Rows from block 8 of the encoder, named by matrix and row number. Rows with one number belong to one neuron. Each number is 500 + 50 x the weight over its row's rms, rounded and kept within 0 to 999. All counts start at 0. Numbers have three digits each. After the name is the row's rms in percent of the matrix's.
# gate: MLP gate (encoder.blocks.8.mlp.gate.weight, 384x128), inputs 0-127
# fc1: MLP up (encoder.blocks.8.mlp.fc1.weight, 384x128), inputs 0-127
# fc2: MLP down (encoder.blocks.8.mlp.fc2.weight, 128x384, transposed), outputs 0-127
gate.297 023:596523483542497556547493416431496517586488482521421495489476464495527491509450519435487552485523527432497438447499492429467506518456490511460457537585443482474443513495487460425513417449532493474592523470453506528479518555575482462493529401483481373441431520403425467499524438443427507507451440578551442464506441406416428581503485513488525471480427573394433400447448417435488528458429
fc1.297 025:466499461573449481532496528560501449503494472529502501417486566455500550608465482503537570473404502511472531484597550534529582513577497532542533530539477516524590499528517539632524503509463549514496489559489538495562479492490540549559550534544584579510480585510503520625438582519601539475557512445494510505543559544526566479481497474461486508450531571644588576517567619512553443542598
fc2.297 023:428459511513430542494429517471532456492440470587483576466499508478436456516515453540530509512404490600411545482580466510461609530507438525457489529535487465508528425509473522574487532553433546500490511533427503472549467431438470468470486497464561613521467551504520521416448428489574509453515502337486465527527548510581503464503493518523418468434584544557527604472595561451434428593533
gate.298 055:433497368524542558463457506550433472405564525488418469450508479459525467556561546524544503533466509471442493553607581565548615536467554485540556552478514498501457450575479496644453534548534523510419421491434530381463514511548485516588537497586558585511491547518440502560567485477537500537523524511544526557537499440528475522482522462449483515438418446553593534494487470485531432526589
fc1.298 059:511504600479461457462505461448599499483453507490548490571465568484505539499409488384433464472550479528504432456443429439524439394547461450404435501421492393542553494500502488432534466417459535516538495563565445560476448499460538441364424524452550446555494473475507561432370499558538501504475478513461422432521479525490568454512507527539493556488547541507505491456543498570445491459404
fc2.298 052:476415485463508570438518518608474469426539459556481431484503577433468550515541471568437510522510602482445452549453500551543606560555452531514550551546435439499481543449516521511465504476604469432469500490557446405476557550555454568512540456538495406473464575580518543490555515427464540531505587496580576498440478378520511525522461516390495440489510438524493484565435528426480485558450
gate.299 171:509466471440522590525511468455533441610452399371559518535442541499607515513549566535518515508559528495472466529511545546555536529471530420536470493478439567519488384490450396505479432444437561476456569544448549477504536484581587575557544532488543486478435481491469504579482484580530521561578457486436548546479479550544558482501477529510523479432518551439442610441427531402530464467505
fc1.299 174:534509459433517556530526496537487435504484479423505585535505529564618534516585465461480572517513524524452412539458539517557486481468487458528527491420410519562476373497487474513486437433478568475492535523529589460482465416551568522593606493481505495505454457501411489609500388486484506581531510482477531566466500567580561489546492496455589445520538564440448510434462509353492434501485
fc2.299 176:536503537505543534487471495489491489593457494519524462469462435631498542521470399563530599529507473588548557599541530567441507428537491512527422526424494416541525448514519502541425483557408440512577477550480476496507554557472376384495581446464545539544501481460485477476490488579485515571510429462491461471556452424520437451504544561532469472418496507463372433568527450502523537493578
gate.300 109:449488476493490449435460495532508516469449576445520478534422428468474467541463438517354487536491477467540527485483422559464406552430570431432369476397574533495435516464542446408483438493509481467428469466557481461480428501470440489458434521540462436557456526496489519539491463486495467518462525617525446511410417526438442444512557460544519501485462423454596528472480490446415477476601
fc1.300 112:555493514512496551564512515462498497522536451553456566477562584529522548508521548490618501479493502555447502518519588474533560479536421548539642494601399472512538493540474592575562549497501556498581531554406512556521601517535570557541561477447522540448563492510558488461532569499503531510569499408510538520594578455549574545487474530485490513548542582522423441531545520577578499516405
fc2.300 126:475484495526564417434535596524528517485448614493502486562413402469540488534431509536455505530545526487543482523486427569493441565480617407507381500440634556564430563490532424407502542489514498473457474459590503442499439507513465516489447564587465560567483504550473520537461480547533436436447536588531464500456502525541436428550514438538498525466500529458559498521522484455433450486582
gate.301 075:560565484478433581542574532519475441464548432518472597514592502502524499579533503498554492511488514495494517493461484506586629567425534541455587430532495574432546488545571506484537562525566511538489504435524527589546591468612558557570482507520525582549449516543496508571589557495502537554583494514546494570517569483581568490576558521489577495549501517517485531583571484548592510511561
fc1.301 052:413436484462542412579548420456475436629451588534442485490495444496527426466512563508427544527519461427521398495532478456401396480497480423484445486530443443499424455516468520485473453513466524466572580543437490469465552525549477473499452523396475429398527441496429544519439485555443483545477457554509447542544403510459427474469527476467408504488489442507496409484450465483499526576454
fc2.301 081:510396475482486405496518555536513481451496505468536373520451597479506494495440503441482479576543500445536474485413499502489405453558441497482528523525490486517531636432601504559536500484559538437504528538587448563517498568527484470549583462640567442433514500539561379562417527527467447517511534524523494471571475486546490502530441508472581466498499399514541383490459498439514492528440
gate.302 028:579540451428437539463508540486578577428598436554481593473469576552424502464462511480413478505459548620514521570522466520549548562568438500477562508570454393436452525490458529501522552629453516427498495452500492483441434443556554457470483478489514516467506523457460477453457492496402492507572530626482543536506537502510478476478459482434534535455466422559500533532529543554409386513503
fc1.302 031:447488543575573490523480460563436446579397540484550419480506459509553508602544475479573486487546495381487520414483485497468472483450552516521471452430562587560526451478576451528499455388516456590491502551451502562586577529469495489500517509532500481491497474532516540535526539478576459460388442377564431473469438443519491515544515539547430508530510598440536474472489496410553611521455
fc2.302 030:472451515475434454473399536483578526457523526550537426502524492501456430467459491497498445472440587449482477490456515485550544497450481513495552562641425492603514481498381473493517567532598587401441488482518455481524443491519532583524475495486441491504589493474475425591501568500499534576546437591509449467527540529569520483485490452520606485510437411577489471414536532535378486526449
gate.303 063:517559489511522537549488536494501534559560527551469484527495495521522533472519536520488470474554575410509551468438477586512442502475550527529487537535473555501374505561466577424495569426542457546524525457548458585570415513589489549529520485422505537544464488454457535715491521507490581514546627497395468617502586478478555526540494422470569481506473517503511490423488507563518532504436
fc1.303 072:560554372454506522507521485497517493545550497509457495495462540447461515529549562533501438517559547400459522489456465584464464504474509400545534540553477592443405446510444534447440552459586411545490493446486415566527442552599536545482446502458513511508428523565450500609516511448462543533501546547452497584545585400476556506464450402451568522506511440483519559437435504548572526426453
fc2.303 061:522489535477481528569453472578475501513480427565463427462519448494463511503578529467467493467551508416560534401566591365520547486529531442491467494474536525483564493515580491474465494495470553513493596594441484466582467531504593414522541510479460519416541466508433607581555432601461507539458442440564468449474410435453506504416509487490443594530464445584519426497533532482465518503575
gate.304 082:547498411458495521509504494423514596529527541431513437511486468586512530503510514455447394542591562520481436496532404618468374476464475418531448452557475542443366503520477555577457433480521453520508496468540458521463413450439417555525505514485533456483488518553502557506501450472498501608471452593438529445460525509507501513487552406518496590524468445390389499476489532489449499477481
fc1.304 085:477472453501497471537551441467510571473513528460476438521464444598514506499498539493459413445615543510466439512496481587493385466481476442517482478551436598482314553546476483542495450449503468503503484458567456487480455425460437549508535556450528474569465499467485524517437354497501498578418466556477508440373455537445528507509564452549500571497472489384436549468456532467470522514485
fc2.304 087:476543572465446499488436460551498398556442412547515504442445521433488510571462523449432522486503470423593505417513556327490599468520573525572424559474499449522625456478511503450459506497468554482470563560505535472476512527585548437475478502547526544414490460420437552528529544541456544488584471492483496504585495429502453521461509502484547447518459546645491510508477492485543564459541
gate.305 017:514588591381511462397420444427519465489484446514580461445556524470420564472452518461440496541519514514540513491480534479516502430560450455531389413490377445481527551470399491449429481363466477456449508451484482494431443524456484503450501517569552488519445501509502488518521540515554589525491503495449485511426471482448531510522510471516432409484494506602450451512432420446409556515571
fc1.305 024:488479503521540573500466508542443456450506509430643480554436526421546472427477440466472483536492487507466606392486522477575589503478534558499540555476564433598518541489585543588498454492518580533480542465557556495594452481423474481644521521570532580519529519520575512520494539418562522466487545571500495493439595562460448508587467488573550482539494542505572543539491513538552466494545
fc2.305 038:408556496502579580541466443453496505560454498535491607520477421476561442434571498565466518445464509497454490548577447513488601530435493471505501531483500459512428397538422534447447534504460527583517534489426552430497495458501438504511437550433495580507452491508421544493533460496521578551489435522466499508414565540476489488477534402520411473501505585572483643459541433570468500603554
gate.306 113:472571523506516451553514600562413582453507455470536511501550454552565596497581508429460635551575496546479443518490589568598468533510536489502456442521498356520464502549507506495494470537507447466554563476515539532458491523487487532549437459642444446487508453488519554381480416570569534560565493518475572504493591571543584545494474443525485490497498570505456497471483523541538526522531
fc1.306 055:483544528526456548547479578588427505404497467454540519509513527503476544457543455482474522479500517480510584426536539515650576500506528573488562478451561451502542503545603545527566524461504534533468528530564552560551408527439535482577540484596592500502518549503557537556533511529585498527508489505514550454430640488561513576573547458575535482541603597441553571509483554479554523522451
fc2.306 102:508555544536546577537463495528462515503479496508457577516578438516513527416579557550409489470467486507479478471673510507552528475425508470439458435480484442499493372583448468392448545490503521549473540492445535441510522555458448507522533544381506556460485512523403569507522525510499519533482438487448404499457593515527574489457591424511396495468528545599543557449511473522513503536425
gate.307 172:459545442416459509514463539510558517544440532562471403476452396466531478545407480444426554448556446505473497494534497461489433389475569579509443491482487488463548507475435529469527520466522478526562532573559468435508568470463561467528458503503466531526485498535396492580477505503500472441532619435510451542530437469569488604568600496357482515471411460488549464472480441443616506454512
fc1.307 179:474480451402486502511495551509544549598393471509476394508432405465524438531447459443444499470552414547464546468615533515480436453498578571455449441455528459503521475517450569463537514494542498545539495607528465436438571440439563501548422511554488552496483494551439508531458528506480474446560594443497409548514407469529510574523558503399494538542429477512514478472497448450586487406515
fc2.307 189:490504576602452590512446537460465490502531484495598429506435560476451487473491399527517435523406531534512511469437539487505531509522467470578508523608514569502585483462535443537494507434493424456480508501511507513573524625426448506618525476427442433427541507487426558495570424423506538477488419511545590467507531509431456477511540535594390553496514530449434556479434573538492468493492
gate.308 041:591483519558546535474505506522521522518621578508461535528558509473440519442516504460469491568483526479514516478521522572523583501448521518550531498565540546553469494576382542580461580469561447530535496468603406464427531515505440571586579431502489531573556494503429512579548531497444603561517590490508452481501552524479594505497523452542534533513463414452577478500496508657493564546548
fc1.308 045:398504491497429512540512531502498478462380446528504453486462497542563457541473454561547569453537481511533479518470498424495407493523538526445458545443510438458541517478668468435534442494444554484438511516444626503567493457503541482452441553492502462445477500474629538443465456522525410394497453485473556502512412512520378483495482530478450451502557598517430497520548474373497500466452
fc2.308 043:527503549536530475530484479449560495512532495460471541493465556398496473470446518568447442580418456588504528563496420566459561488496437485529574518596428454572470468493399551559507526499525423435544465497572410475355561499496397512469532436487484532506445492537521419459444533435503516575544561549573622488503482483530553559530560505505562501514482556397453552583481495536470514441511
gate.309 011:443517472473471470476416550424536620593410564567478462548505466452470511489491498414510557515533526535569498483546466491516427447486557480463430407549364507476596543504490561415478564456450551496466527521458503429425522499508522501455458487465513467491529516522475473511503533480478530460447425620501459506390403460589540438556490577423527490458508443447519478524513446444511485391591
fc1.309 021:495491570517521532566600579523397421489552536465515469513429500552471535567473507584546553493478458541573574497519617418545542495514534543561569539506517453458592444457520441517536503517561516486460584573535507562459510461496533517555610532517487526521479507515497505510496527519587548527531513394504502531612527516465490650554584503595502523536556575554522505562498546544500592585493
fc2.309 017:462523527456509566575520546483408322523552521450495530486445442596465542586489537595482517501411466526527469493546534422532559501472523484490559484524513452479578416452516435477559508510559491441429574546482493483392483446467453450475591495446454486543457529541537499486528442510545544523514451418474453517552513454510454651517532456568457522534565490617510461534476505485457575531433
gate.310 090:494478497546443447540497555587457550525445495484538492577442474437467452467541481540446461575505445529563546492445536563574448454490469526529581468549439434438453524518528460537518456484483611526510560446575502487561507485571358411520565408467479511523497478475505412444527386495491468579513604467556521437481512516441492565576462496639464489590529520456473385529478488500506521496516
fc1.310 089:514559495455572573474508463419516456472582488534487520441529537559531562601478488488505553449494547471482439523536447467416553513492534472469410552482556547545539469491503508490450520500497406493515471475403492560434505467491612606487447578530537496481481540538470527561482624506520572445441417524436482561536523452596537445424559533351492494389461463540547607463535495523533520519511
fc2.310 124:451511480533503439487522517554455519470515550550515482504509529479468480526486460511446458615531496557508438475537519541624482475455456459620554419521418514374489514555432507497502485464543506496489540546462517450504618421498418515415529494471477553492506479501476385446555453550478511506532539471562554530453534481454510535455425482561512475636492486634427397462479485445476607409542
gate.311 137:450518596494442506547496439569418359486513527420541452476510527539516506588474483550523482499517557478474567626545436473459544537476401433590477463458661532565556533520456514565471559473440512470467588438540483458420461533452488461485506553507520540531507457544524524528437465571479403492520560455541521443545505521530466440564474493450559489539468492485487513492447596534466621515464
fc1.311 134:445558591476452489588490404537398372519512544411522431524434521543501509537460453573480474452499591464451575624573447484421489509448430428551465499562588623516529495490506457537533591501438546472402555473527543424466457497419530464486480528492469491506522478553475489492429447570507409491526513466565539502518477524534458438492554512416522504473450512500494556539471559571487543519479
fc2.311 122:595546576554565569500501443461585540538488523529545578445539441450454501460557444394529552551558470521547460461475441464594458601527512546422521507501483453459441552502479569507580483452480465465565435563430485468564519523488500525452507447491463547472476500499585552427583540525491464528487520540505441415437372414426467562524532487461488494513522479464448456623539530477431405507522
gate.312 183:521545430416548507480559455449531566528443418539462511498449488574518408561495550476517377529474485503452539584416517493500514572424488497535545424482499466526477464538434420501508424595415585524578530565443407453466509489494533592464445525587537421493520444524446565570512543483540462499554529587511520506475483404493438526524553512499502572490538419496452507568549517500555396432478
fc1.312 195:557502440542506508445522443424551590569436408531472532520468482521475486550484643423495533523544446499521529517454558511439537538497427457450524448552492477563463510536418500517512328566452650497513494585522432412505469464498508547537388495556531443542532451453463497517525503490542581503531517562541551522445508446482484514572550507575537580535552442500481520552568521516523445452549
fc2.312 171:519534532582502383497542597472532559477569424495468451452505356477494449541579553498546479535494454496448475559533440534567596512451585505420502442469494551511515456503529484560562521517495515470568462468437415496482583436510502469562470496473450497388463482514562523498448624406552452426521483464526588471541512578487428544527495485554474440478449465477525503566535495494408552590472
gate.313 140:490412500553516424542543556388481451485494553492547480531506471593427465570536493581508483509464534487580482533461471472457552461526461531474540563466427482494545518568352587591511535403498434449489503597467500539514491468434552503545566517417464518538558567532472526461528514427476486449491494451535555574491532492572596532423418513509473482471470527474337520467538531591508453532497
fc1.313 167:493435447560474381581524538419534479483501499471565451516535487546449417548535455548514482506443487529593424478524471451481538454532534501437507535426428459516464529536442503584397468412465429492500453534452520509523519459489556505523599537427456482494569513509494491401560484441466509408485467479511592591657525574553512507448461475469456424470450533537392500451556518481441441493542
fc2.313 139:513519484434539557479482538473507523505463506506506564441511460461443522531495551464486529564455473482567503421496532503516427494401401541567468440539568469561596468538456539433567469509517545477442513548558447507519437562468458578458451524565523542516532474393441436563461521524541460529539506606502504517348486418402364622516541574528568495502533497400439531535534491512496536496481
gate.314 175:530488540545533495449487569467534529507470527494495372551569474435514542534492434489546520442429463452490516557461453603577515556466521498400512588462549503514408565553560584490538464473445498535521485517410519387477434472484491570492569438538510457503557567521520496446556565490495562485459516458594341491566464422458481509437425510440509466521503611480420498462433478492457546516528
fc1.314 186:445511449451445520563519418518431517471511479537494633431429531560465480467497566546448533491580545525494493396528547444428487417555505500564467427541458484483588456438449466543472522513519509475463531503573486591490543547483529450417406508469500555494462412481495545538475447595528466528576477498469624488430553572542483415544558507581529517488528401545572515554574504461522425550491
fc2.314 183:587420511540499512470470582497497482532471512444445482536510534499502477466467456501561453399515431457402528533526529540524514580499485465443459587450432528566427514509552605496376539448473589505439511498456598487567399523445537586559565557468456421526494534524435473477540551474516533517492611402525436528585488447549495578408465463411455548526475548539486457483535487559506547492493
gate.315 174:423452442520520425581487492493469495435492513426534452500457557560497616547533525503417529524467493552483515554577516475402549527442538507480471573539604502597533507550482438520541458447529474445414599443462605390488534470557517541516586572524465486512561447511546486496458460512517409436501496454615516499535506493636473476512509525451559473609550450517525535534510517490413474472528
fc1.315 166:579565521474513529437515479516517527514495520572421593517519446458454391428455439516558511505565480483539494442426521549590422437542521463490477433506401463438467495427495592502503570556443548576578399542524422619477468520435529505462447446509539505482426552485447523503557555499500601549477492512415517505452513512379497463471456504520430534393500513491504451476490424521595480507476
fc2.315 183:443412490521519443458441521569452430462483527471551446614432529577530561481523456535470441433517531529499573489542475517444524542490475406528535515486505448556439508464482498566480532512493487496423603406523577448395500520621423487566555531552484480542445432629513495522449519472488502515451570428477558561530525548642530449433478498492550474499440555560513549404491457481489535477484
gate.316 043:509522454526486414415464494425496444486498469455530478473507478503435569561477437475551504448405533574436518591476514538521450457472465486457511411435532478565563424631429558471504441511544522622514498506453572478444499492433521533435502480543521579481484450444544455372393511510501533449389468443477452445500531517471570513426493470492523473474486429450509473385415549487495556464458
fc1.316 052:511538511532506365455431509432487513528474483467520481478499487544459535528481463459520548437441495579398485584491551551488400402459499443423470466410490497541513408602435561449502459544537544580493543507489550485456446512446541477414496498518485473496454461414510443347433517517514524434401495430462462446538541544444564497463474472510507491543541420500488530419392586536451521482482
fc2.316 051:467421518529486587569458457462549545545444461520520536415464429436557519450590502520530553552472400479514567581626491517504539585476509558502544492600497530509485442542478443488491528478444451500535507485366521389477482452535484534470536476482477570506484513593488562532490539559404428539446469522587506521435432444480414543451529516525536567505464514369486537465585473453476474512555
gate.317 164:491527625519473505490515532581497521425465607476483536581499534507586505479519505421418480416518523481509472513460463515489463498532458563518470483519425502521459544450561432427512553547542383428426567486511408465469457528493445425495343538553466516559582491511512607467546531429544444536438493543516445459539424415493426455439502507430497547485570470509536538501410501493486474589505
fc1.317 166:530443382470513469524519488435517492579560352546481465467514462504414466538456484565578517575456491519495522500531546457519526486464547437500492498460553492473511450520469543591463485441459571610568441489485535510537540480535561558481633431431527478445441474518477381528459464537457577466588505433503549532486592564503519556579471480595517462491431513551491437541585466519556490422496
fc2.317 188:507492573500542505486500566545527480477462505473448557547536464514555523433447531514472448433664457457449501543464482536513451469495553545404501528476572524485409494544475516443523559597526550428438500468536404503468438500400510505635338567557457583525478456487492535517545557434504493529459527539494440501549464498501544504500511418436512535485524558587530522557357486518490463478474
gate.318 074:502543466482551585533553486523491474470517502540455564517586502486520503557514557504496545480459493431526510470430450491564629606438512492495543498553548542422564485534513424506493599548556506492493500462531513481531633499629537564498496511450500476446569537580487471655563510537528591597581515501558507604558565560487488481580498509442581485463507523531433512579499477533483438481507
fc1.318 047:431469533517591460592547466454488530601556526520502488471513517526532478462525548506491569548558447420408531569578522468501308510518432448521454504538403453543388491538541487440557454552510488454554553471477504485485528588527455480523545507467486408448565492504500553609513498515455482560485520604596491503426424543450457522434487535473474565522525469484465466532541480505466535610507
fc2.318 070:485452452466510419500534519561528467456515432494527406522497621441490516506478494465486491537574487445431488455392501513534402453528429520550529566495440472513466621424579514545548513498617471424464507496610398609511521582531487482560576470599531430447503534572557441571451540465495520554498557533530512502513491453494520528521470513457574433490515459500525432522448489417533518527412
gate.319 010:600520527553525483539547508512586449543484387434607508560465557445526499468501459457555581515485563502503567482523549480519578532558494451503457459457565517607545470467585463504509510441485529470518581455440494524554556503520563498480592485492585555609453525460449551511635517502520507473529577517507509523517526440546549587473565563629542494435517582593479509546549473532556514540538
fc1.319 007:487509533529479527484505528498478603404552534494460494454512416461524462456493477580408519490484397538484459452598520431489491547468492518553611450505471465482448507529454525484635379584556581500442559503572446471401420526411480485489532530501475398405484453461512438504509568481450476511462465493455469512447550496510489432518428446409436467464507454471436563563580558517444485501476
fc2.319 009:527540507536476424426509423514620450573509406403511557564499543385492498476550446490468519533494538545518548469511535423496541442560416440457559422481563560451509490476541482510560492404455528497489513436399476523446478445531482486526595441456549531557468591473414463468644535497500474446504526493425523556453466449525485579482462438590527472460471535622511475516454488498487506546512
gate.320 173:498518504439512594492514561516455403449505524474431531479507520496563520471553456472514393499569457515464514433526486559504507463465433560564509468532407663465548465463595510444502586357539482492545533511404509602544480553481596521411419464503453529420465566481439534564484487455434493467453505509580418565575539524510432467492485547505520536517502496496563505424471479439504518461478
fc1.320 169:518480482600475461533516419510483469417524492500454483567512542625541482528448524556458489428454489519529495528386595470471519503512458586536531443447515496479458469487482401512525462489488480517428493499485528502441596521430497506385474499527500429479541478456512567406472548494540468459503335511574590424511455589496541410494407457456458521462475523458411443540449491558396504532481
fc2.320 140:542461514574470449443511585487517532512450486573496444616566593442466534481478470526429517563410531495477490594484478517464468410524570565460549571527468484538483537528492469503479442533458619405507443495466423418514359446527465521542453459439525509524473506507486515508484534494487531598497577547415475531447476470626454550504455511513646468455460465548499456520457488546498509548423
gate.321 057:607515453475511499528455488526553559528567483404504530603459484464393556533474549460432503497595516485516486516499436562428571476541391446486517522521429515554556528535388591513467485412493464550519436467541425463456448498425526497424469473474473562480374520556379514461510497530562568572461538566512452500549571466498533466549521474473521552498473443472521582489467530566559584489530
fc1.321 063:547503485556524441473455426545487500484502558407472497513496490430411459429360481448404407470513480587453448482524426515410518472521492372549517519536376485441449516462516513506464405432417434537455395435486465478472499489500510413447535557446501520448530492530425437514481465537463537482471436502519525539508483434460543423403469429429472505477496465515433579485437510458468468547503
fc2.321 050:455567495413442520555551562418475577553461441429538566507483534500448505555477496531470502464509500555483539533526489507476419495457570579475462492498540508478474491513460501530501523481552498433562494544526505522403499432489488546514483412393473509446421499480445563510475497538513490538518483538424506488487482469506501552690570541528484529421465670406480569532470524537607541365477
gate.322 033:485444468450544525542524520506542506578580489493423594532519504398497564512600599455588534492584590447477548555581514561483505485509535468545486441527414551531460501504533518493447601540577456501542443414543469473487475518561490555624461516535534562533531474510492466603574503472542526574572612538540422521582543440476578504515560482511522585518460490506553531492469547542556540526532
fc1.322 028:555470503461572574514518470577507482561546540468471594496528485420480580523623598411540432504557581432450529513588501544485575512501531493579489422523460545518529483484536487534463585505514477466533367439468444422519516531566516556563482470545562527533518495517472532577571549378530460577550580539550431529525526416451539487487525481499533565550472487476565537508485542525579571552480
fc2.322 031:516477500511472560510488449453482522524462553551514487408494387606531505516503510459483496447537406431485477421493602454527479555428539447499491450426571553514554443572528453522519478475448595619501595543441540514553473432503592442534524551495465494476555494485439575522513511539505462434515448464494436526435542643417397449457509479485463576532526491488479503439524571497483462545610
gate.323 106:477492481402517537485553533480451584504525497548542541507553459535512458512537493461422504572552459491493451524478564398550517523522489447539509475488459425526555482598501570405557493529458611552515585501516534502411662423464581565502472445570487498498468513466463475434446492575523552529499469469516526504475569567562582459558549453544560492582504513469561429386507494537502518371482
fc1.323 056:525526569464477508480524589507422547480575518555528533512587494532506517443548455442476491548566528477522511495514551441521532593560486432516538537484512466550525543585538553521521506536461583521514501507556519490402535434376571560554533439596512521522491551503549436405478485564552524547524406496457521441482626506550555469522541470565540484536539639413550514464459542552516464362519
fc2.323 088:523586519572514592533468448423462531526498470548519584543547394510492433472569558570439556428512532534566471451580495502499572525510541415441455468489515417468571362521486499420502473492486480538508537486465531443476576460537498489498504461401461594436476432498452573504498483521456578550478454448531496440425564473472461536546584451581417518519481545462451558463476470604523423498546
gate.324 189:591359512566535470529528534459501520504609474532477498576489591533541545503535522454540503492455404468511520464466408447531480542522449433510553561489534440508560506450552471500529410475550501529434461452430408465499480535556526582414508510508474570474542484562572546472462467482553592456501525481424417463539506449501548463414462585498486503574481551573423548504403411590539471546477
fc1.324 214:581365496608511479558527490434503510535601453578521510587533554528482526484493536493518559530483397459526502467457486401480483498522483425544577590504559550515581553494630515491479465489582479527451477435486476448543560492558510566450486462553493543452504477541598535431443481479568538394481572506463469531499493494462511486438515605481479575541444526553444552533455420588570500501505
fc2.324 166:552472476516648529472512469515453499401450520531509423420431487519497493480488595532494451448584563471490548406486536487519488546490551553567514520429591516455496519516447545531545455500526445526491522513430556461539485445517555522632496588611542450558519429465557434518458548559520547583508476446423539445436434506531489519520389423461449468481542502453505541478476501435433528538392
gate.325 007:480513520509538473491502489505470423554576514485544576442523518452554540561483495487430451448507505469429578527443474529555492547366495477448478527423511454588507440560428484469436529489465539527565484580441573418526504602581453515593550544534432480493494481523517465464407552455452429431505448506461518531567452556495504352493467459564488453558555506469431535532619465419506507426486
fc1.325 009:504528479490517520531507484497626576478440503468484361540434450519458504522517450472561511455518490624424474525472511490408437416528532454536467490484556488551511455482566495533566472465440488460485575386517414499477544385454530479435437470505528542574410462521525523491523520534488415561431449455510504596420545529448549589527511562554591551477463471462495461534413493475490589566485
fc2.325 009:501599569535473527578602485523589578509534537447545504521453459415479446533573492477546489493466479544463444488497573444464437518526484520510520551487573488522545458525531444555539458505471517555523550394469442495514467376395487513453452537463558531430456473525525519501534533607537410412474501522483496606446387583440522571508503543513582522544476487481499365543437489459546567481501
gate.326 078:565541461383441430454491472534525525487448354389527524472464482505446504494484472579516508449455490569457490559492470569439552486442455494562359440412512460484451440510455498509474435498482448556390465445422473527479507543437523433446498454440520475389448471527509485423480538554533504492540465452484378529532521468554428511485485422514534419451456485514543556454522533517522604510517
fc1.326 094:638534375431479521464547569445494474493561470489491468555536511478430626505550458423442512499571535501491445476387565539445499512484408408483483454519500524549585549488409538538494511419530539558497487466515378495461427482483511564500433527523531529573460523513521411476571491443511608530530433458502463489449533505449533470510540529490516430505496454419542517489503488621444458447457
fc2.326 063:461499614488468539515443541446439500551496473431484557406492505460543524445460533574487462518447528613508551586601383514462520451515530507494539524597441546532481505514540478478472508521429425489475518472446527498439484421478447520471553465513488504574438475501461560439491466553552416526480484518487518443382567473564521506526493545539520607474524647417507604521432511472595523434533
gate.327 009:439575516466464449402486516499545534463566510488446519473455421534478460476521544541502594623504550547507490495506560517489487455609469479464510481461540556510389524560457490462526506536431501542517614429426477457382465505481517497576516449515526455528380419461570479507545526603538528526479428513522545411466550512515443526489495520432478431586555468605596565494416538490513513513555
fc1.327 010:530460490504452484440434444519592564542543428495518469466487451561487540468478521526525539559513530592454527527522529403433440499568537596576512460375541529560499544536532461432600411444495502587495548531484530499545552442516536507607484563484553417383485524572596518528496541523489537464538538514477465436569441427546522541488467573446510501506444463472392544540549504489490589458563
fc2.327 010:512492456458493439490458467555538514592514490449534522417529445597514583525503577475501541524520598549436461535477555510479389414555570511521414428455520535545410543450392469434564513436521509524553528538456514533518500484493544581508533485517525479524439471499512531480514536644511659528460473524495471475508464418516428482483574575453451494523511511531492542521455565504556628561557
gate.328 141:522363495477533533521476459557502542518536448595518474504478445454472642477578481423591586458496448448464550589460508511452541408504463497528522532476519559517585482499548548490536558469455557495568422517488435437522512457470524502491419462551488553583531528558472495512501534593554515547531554453565524588552528479484521365435429487536450535454512470611573420541526530459489456515525
fc1.328 154:520624489528457450508539495426499483485466540423509515503504554544563367537403488574420444519494541541518479404561435513589473568478543504468510466531480456466398455470447454491461424533555440507427588513528524540491488493509464477520567542441500417400465513470531521501468446419422477516456487552429456467434475537513501636569547502506553470525435541398424582456478493530503525454462
fc2.328 129:449404421484500505484450468501496544514497463567498564450511517434486521396558483513586586523414538508573447535519428519475480478523490440492523560580487535533559543459489605490550549495516495461580450452522439500457418525481512565436492443540466600527452519560497452511501507536433542552540567477515535545569518410463551405460545374508478558428521483627583478523425419500469542468431
gate.329 034:449564582455487493541470548510532499418499585428526568469553443450493477468507480532479560506376526465527497484458509596482587496572561461539493426526429620509483563478480427625420535514517453473464529511500447481481565532481531450520437502457452601600443441420487498548559572507477565554488474521490611505518514439468484526502467446442545525397499443517535465461415436455550446536547
fc1.329 035:451561607490433530510473555499465479407526603477580558471551426456502429448487501542496500481391519466528490530506558569554551490594595542537455540522412583413509547512489451522483535578490459456480535544525470449541574528514537437483437507473446550623473458429503533589602536486453526546473452561525596459497526456525428517547486474429549543471529507493561470413429457482551445524516
fc2.329 032:580508578458630470546485502516497519471422483479461584459425490517494467505565487487497566482468540540561538481514558454450497535512476400485540469501569480548494544513530498554531496527533505445437554410464597407498589546511497459495527464533469520551468427478563455514343497507436565505466521418445499556471556536454548559480469375595534537498519518443407554416570434430436522463477
gate.330 113:480463499488450527427459452569595447485534411494405535432518463461371398492543561536467492566437477437550433484470405457469465543540432528499476505517452419512465488436424522455476480484509585470469523357490464514545527389527460504541468483449446481509481416499447452488537389485509512540494541564512506477458501578469490409537481541438454548503483475437397462430502421495522430463544
fc1.330 115:469486509486459511452466473552594448508496404507407521441505471470357410432543547561499498575443484418525436474478399476473459550517430513525501499545428434523458484435428517448456477457535580475496524366518482493524531381501429523535460493451438507523482438511486444501541396487469515539510520613496499435469493577460489435544472522466453526533492463398393468434511433463523464450511
fc2.330 162:477495466545502421569492463411387555538386576443629486597458506485567551459447445478469498389592498567458571509536532521511521448455558468491517466486515476478486485503570464533534529532466458521492433541569522504519409565539488454392481532512494426452557540508518499471476545504521478478469550451448447504474518444405557576369490440600537487502516498571568479542449538570495536521449
gate.331 028:455504614555426439470439542489534509562462530498550539471461521485473431443428453418386574431461478531510522458518537468494558537490462480456418455423515464598614463494505469438442485437469524521501377546600538501456532565444511496481544514518511557540464442523484475468407508463521458397471452542422501434461441549440446509504499577519457461543507554548548445452491377513454523574519
fc1.331 018:465478456448495489473458422489370440456520516545539494425530549481447468545471466521492556480358495529531484517483420445574397440534458512559518484528473485494540544483504556481479481471592458479527576517433570480521507585460544521438411536425566465488516429509527520418485443480527524533449460383427576554465542452476541496477412508404544473514505531531503512475392616399510488430531
fc2.331 019:543476498542536533623487452462388512497565560514500514473577403507486523582556561498519516512491480432533490462547441512554477508537516439519499432489483521465525494535442537537527465490500557544480594469352534469569513511530473556507456515477475531427530522402446583573518552582425555604437506429478514612464510502468426500451487434491447523516526418447477477527468675454478478473525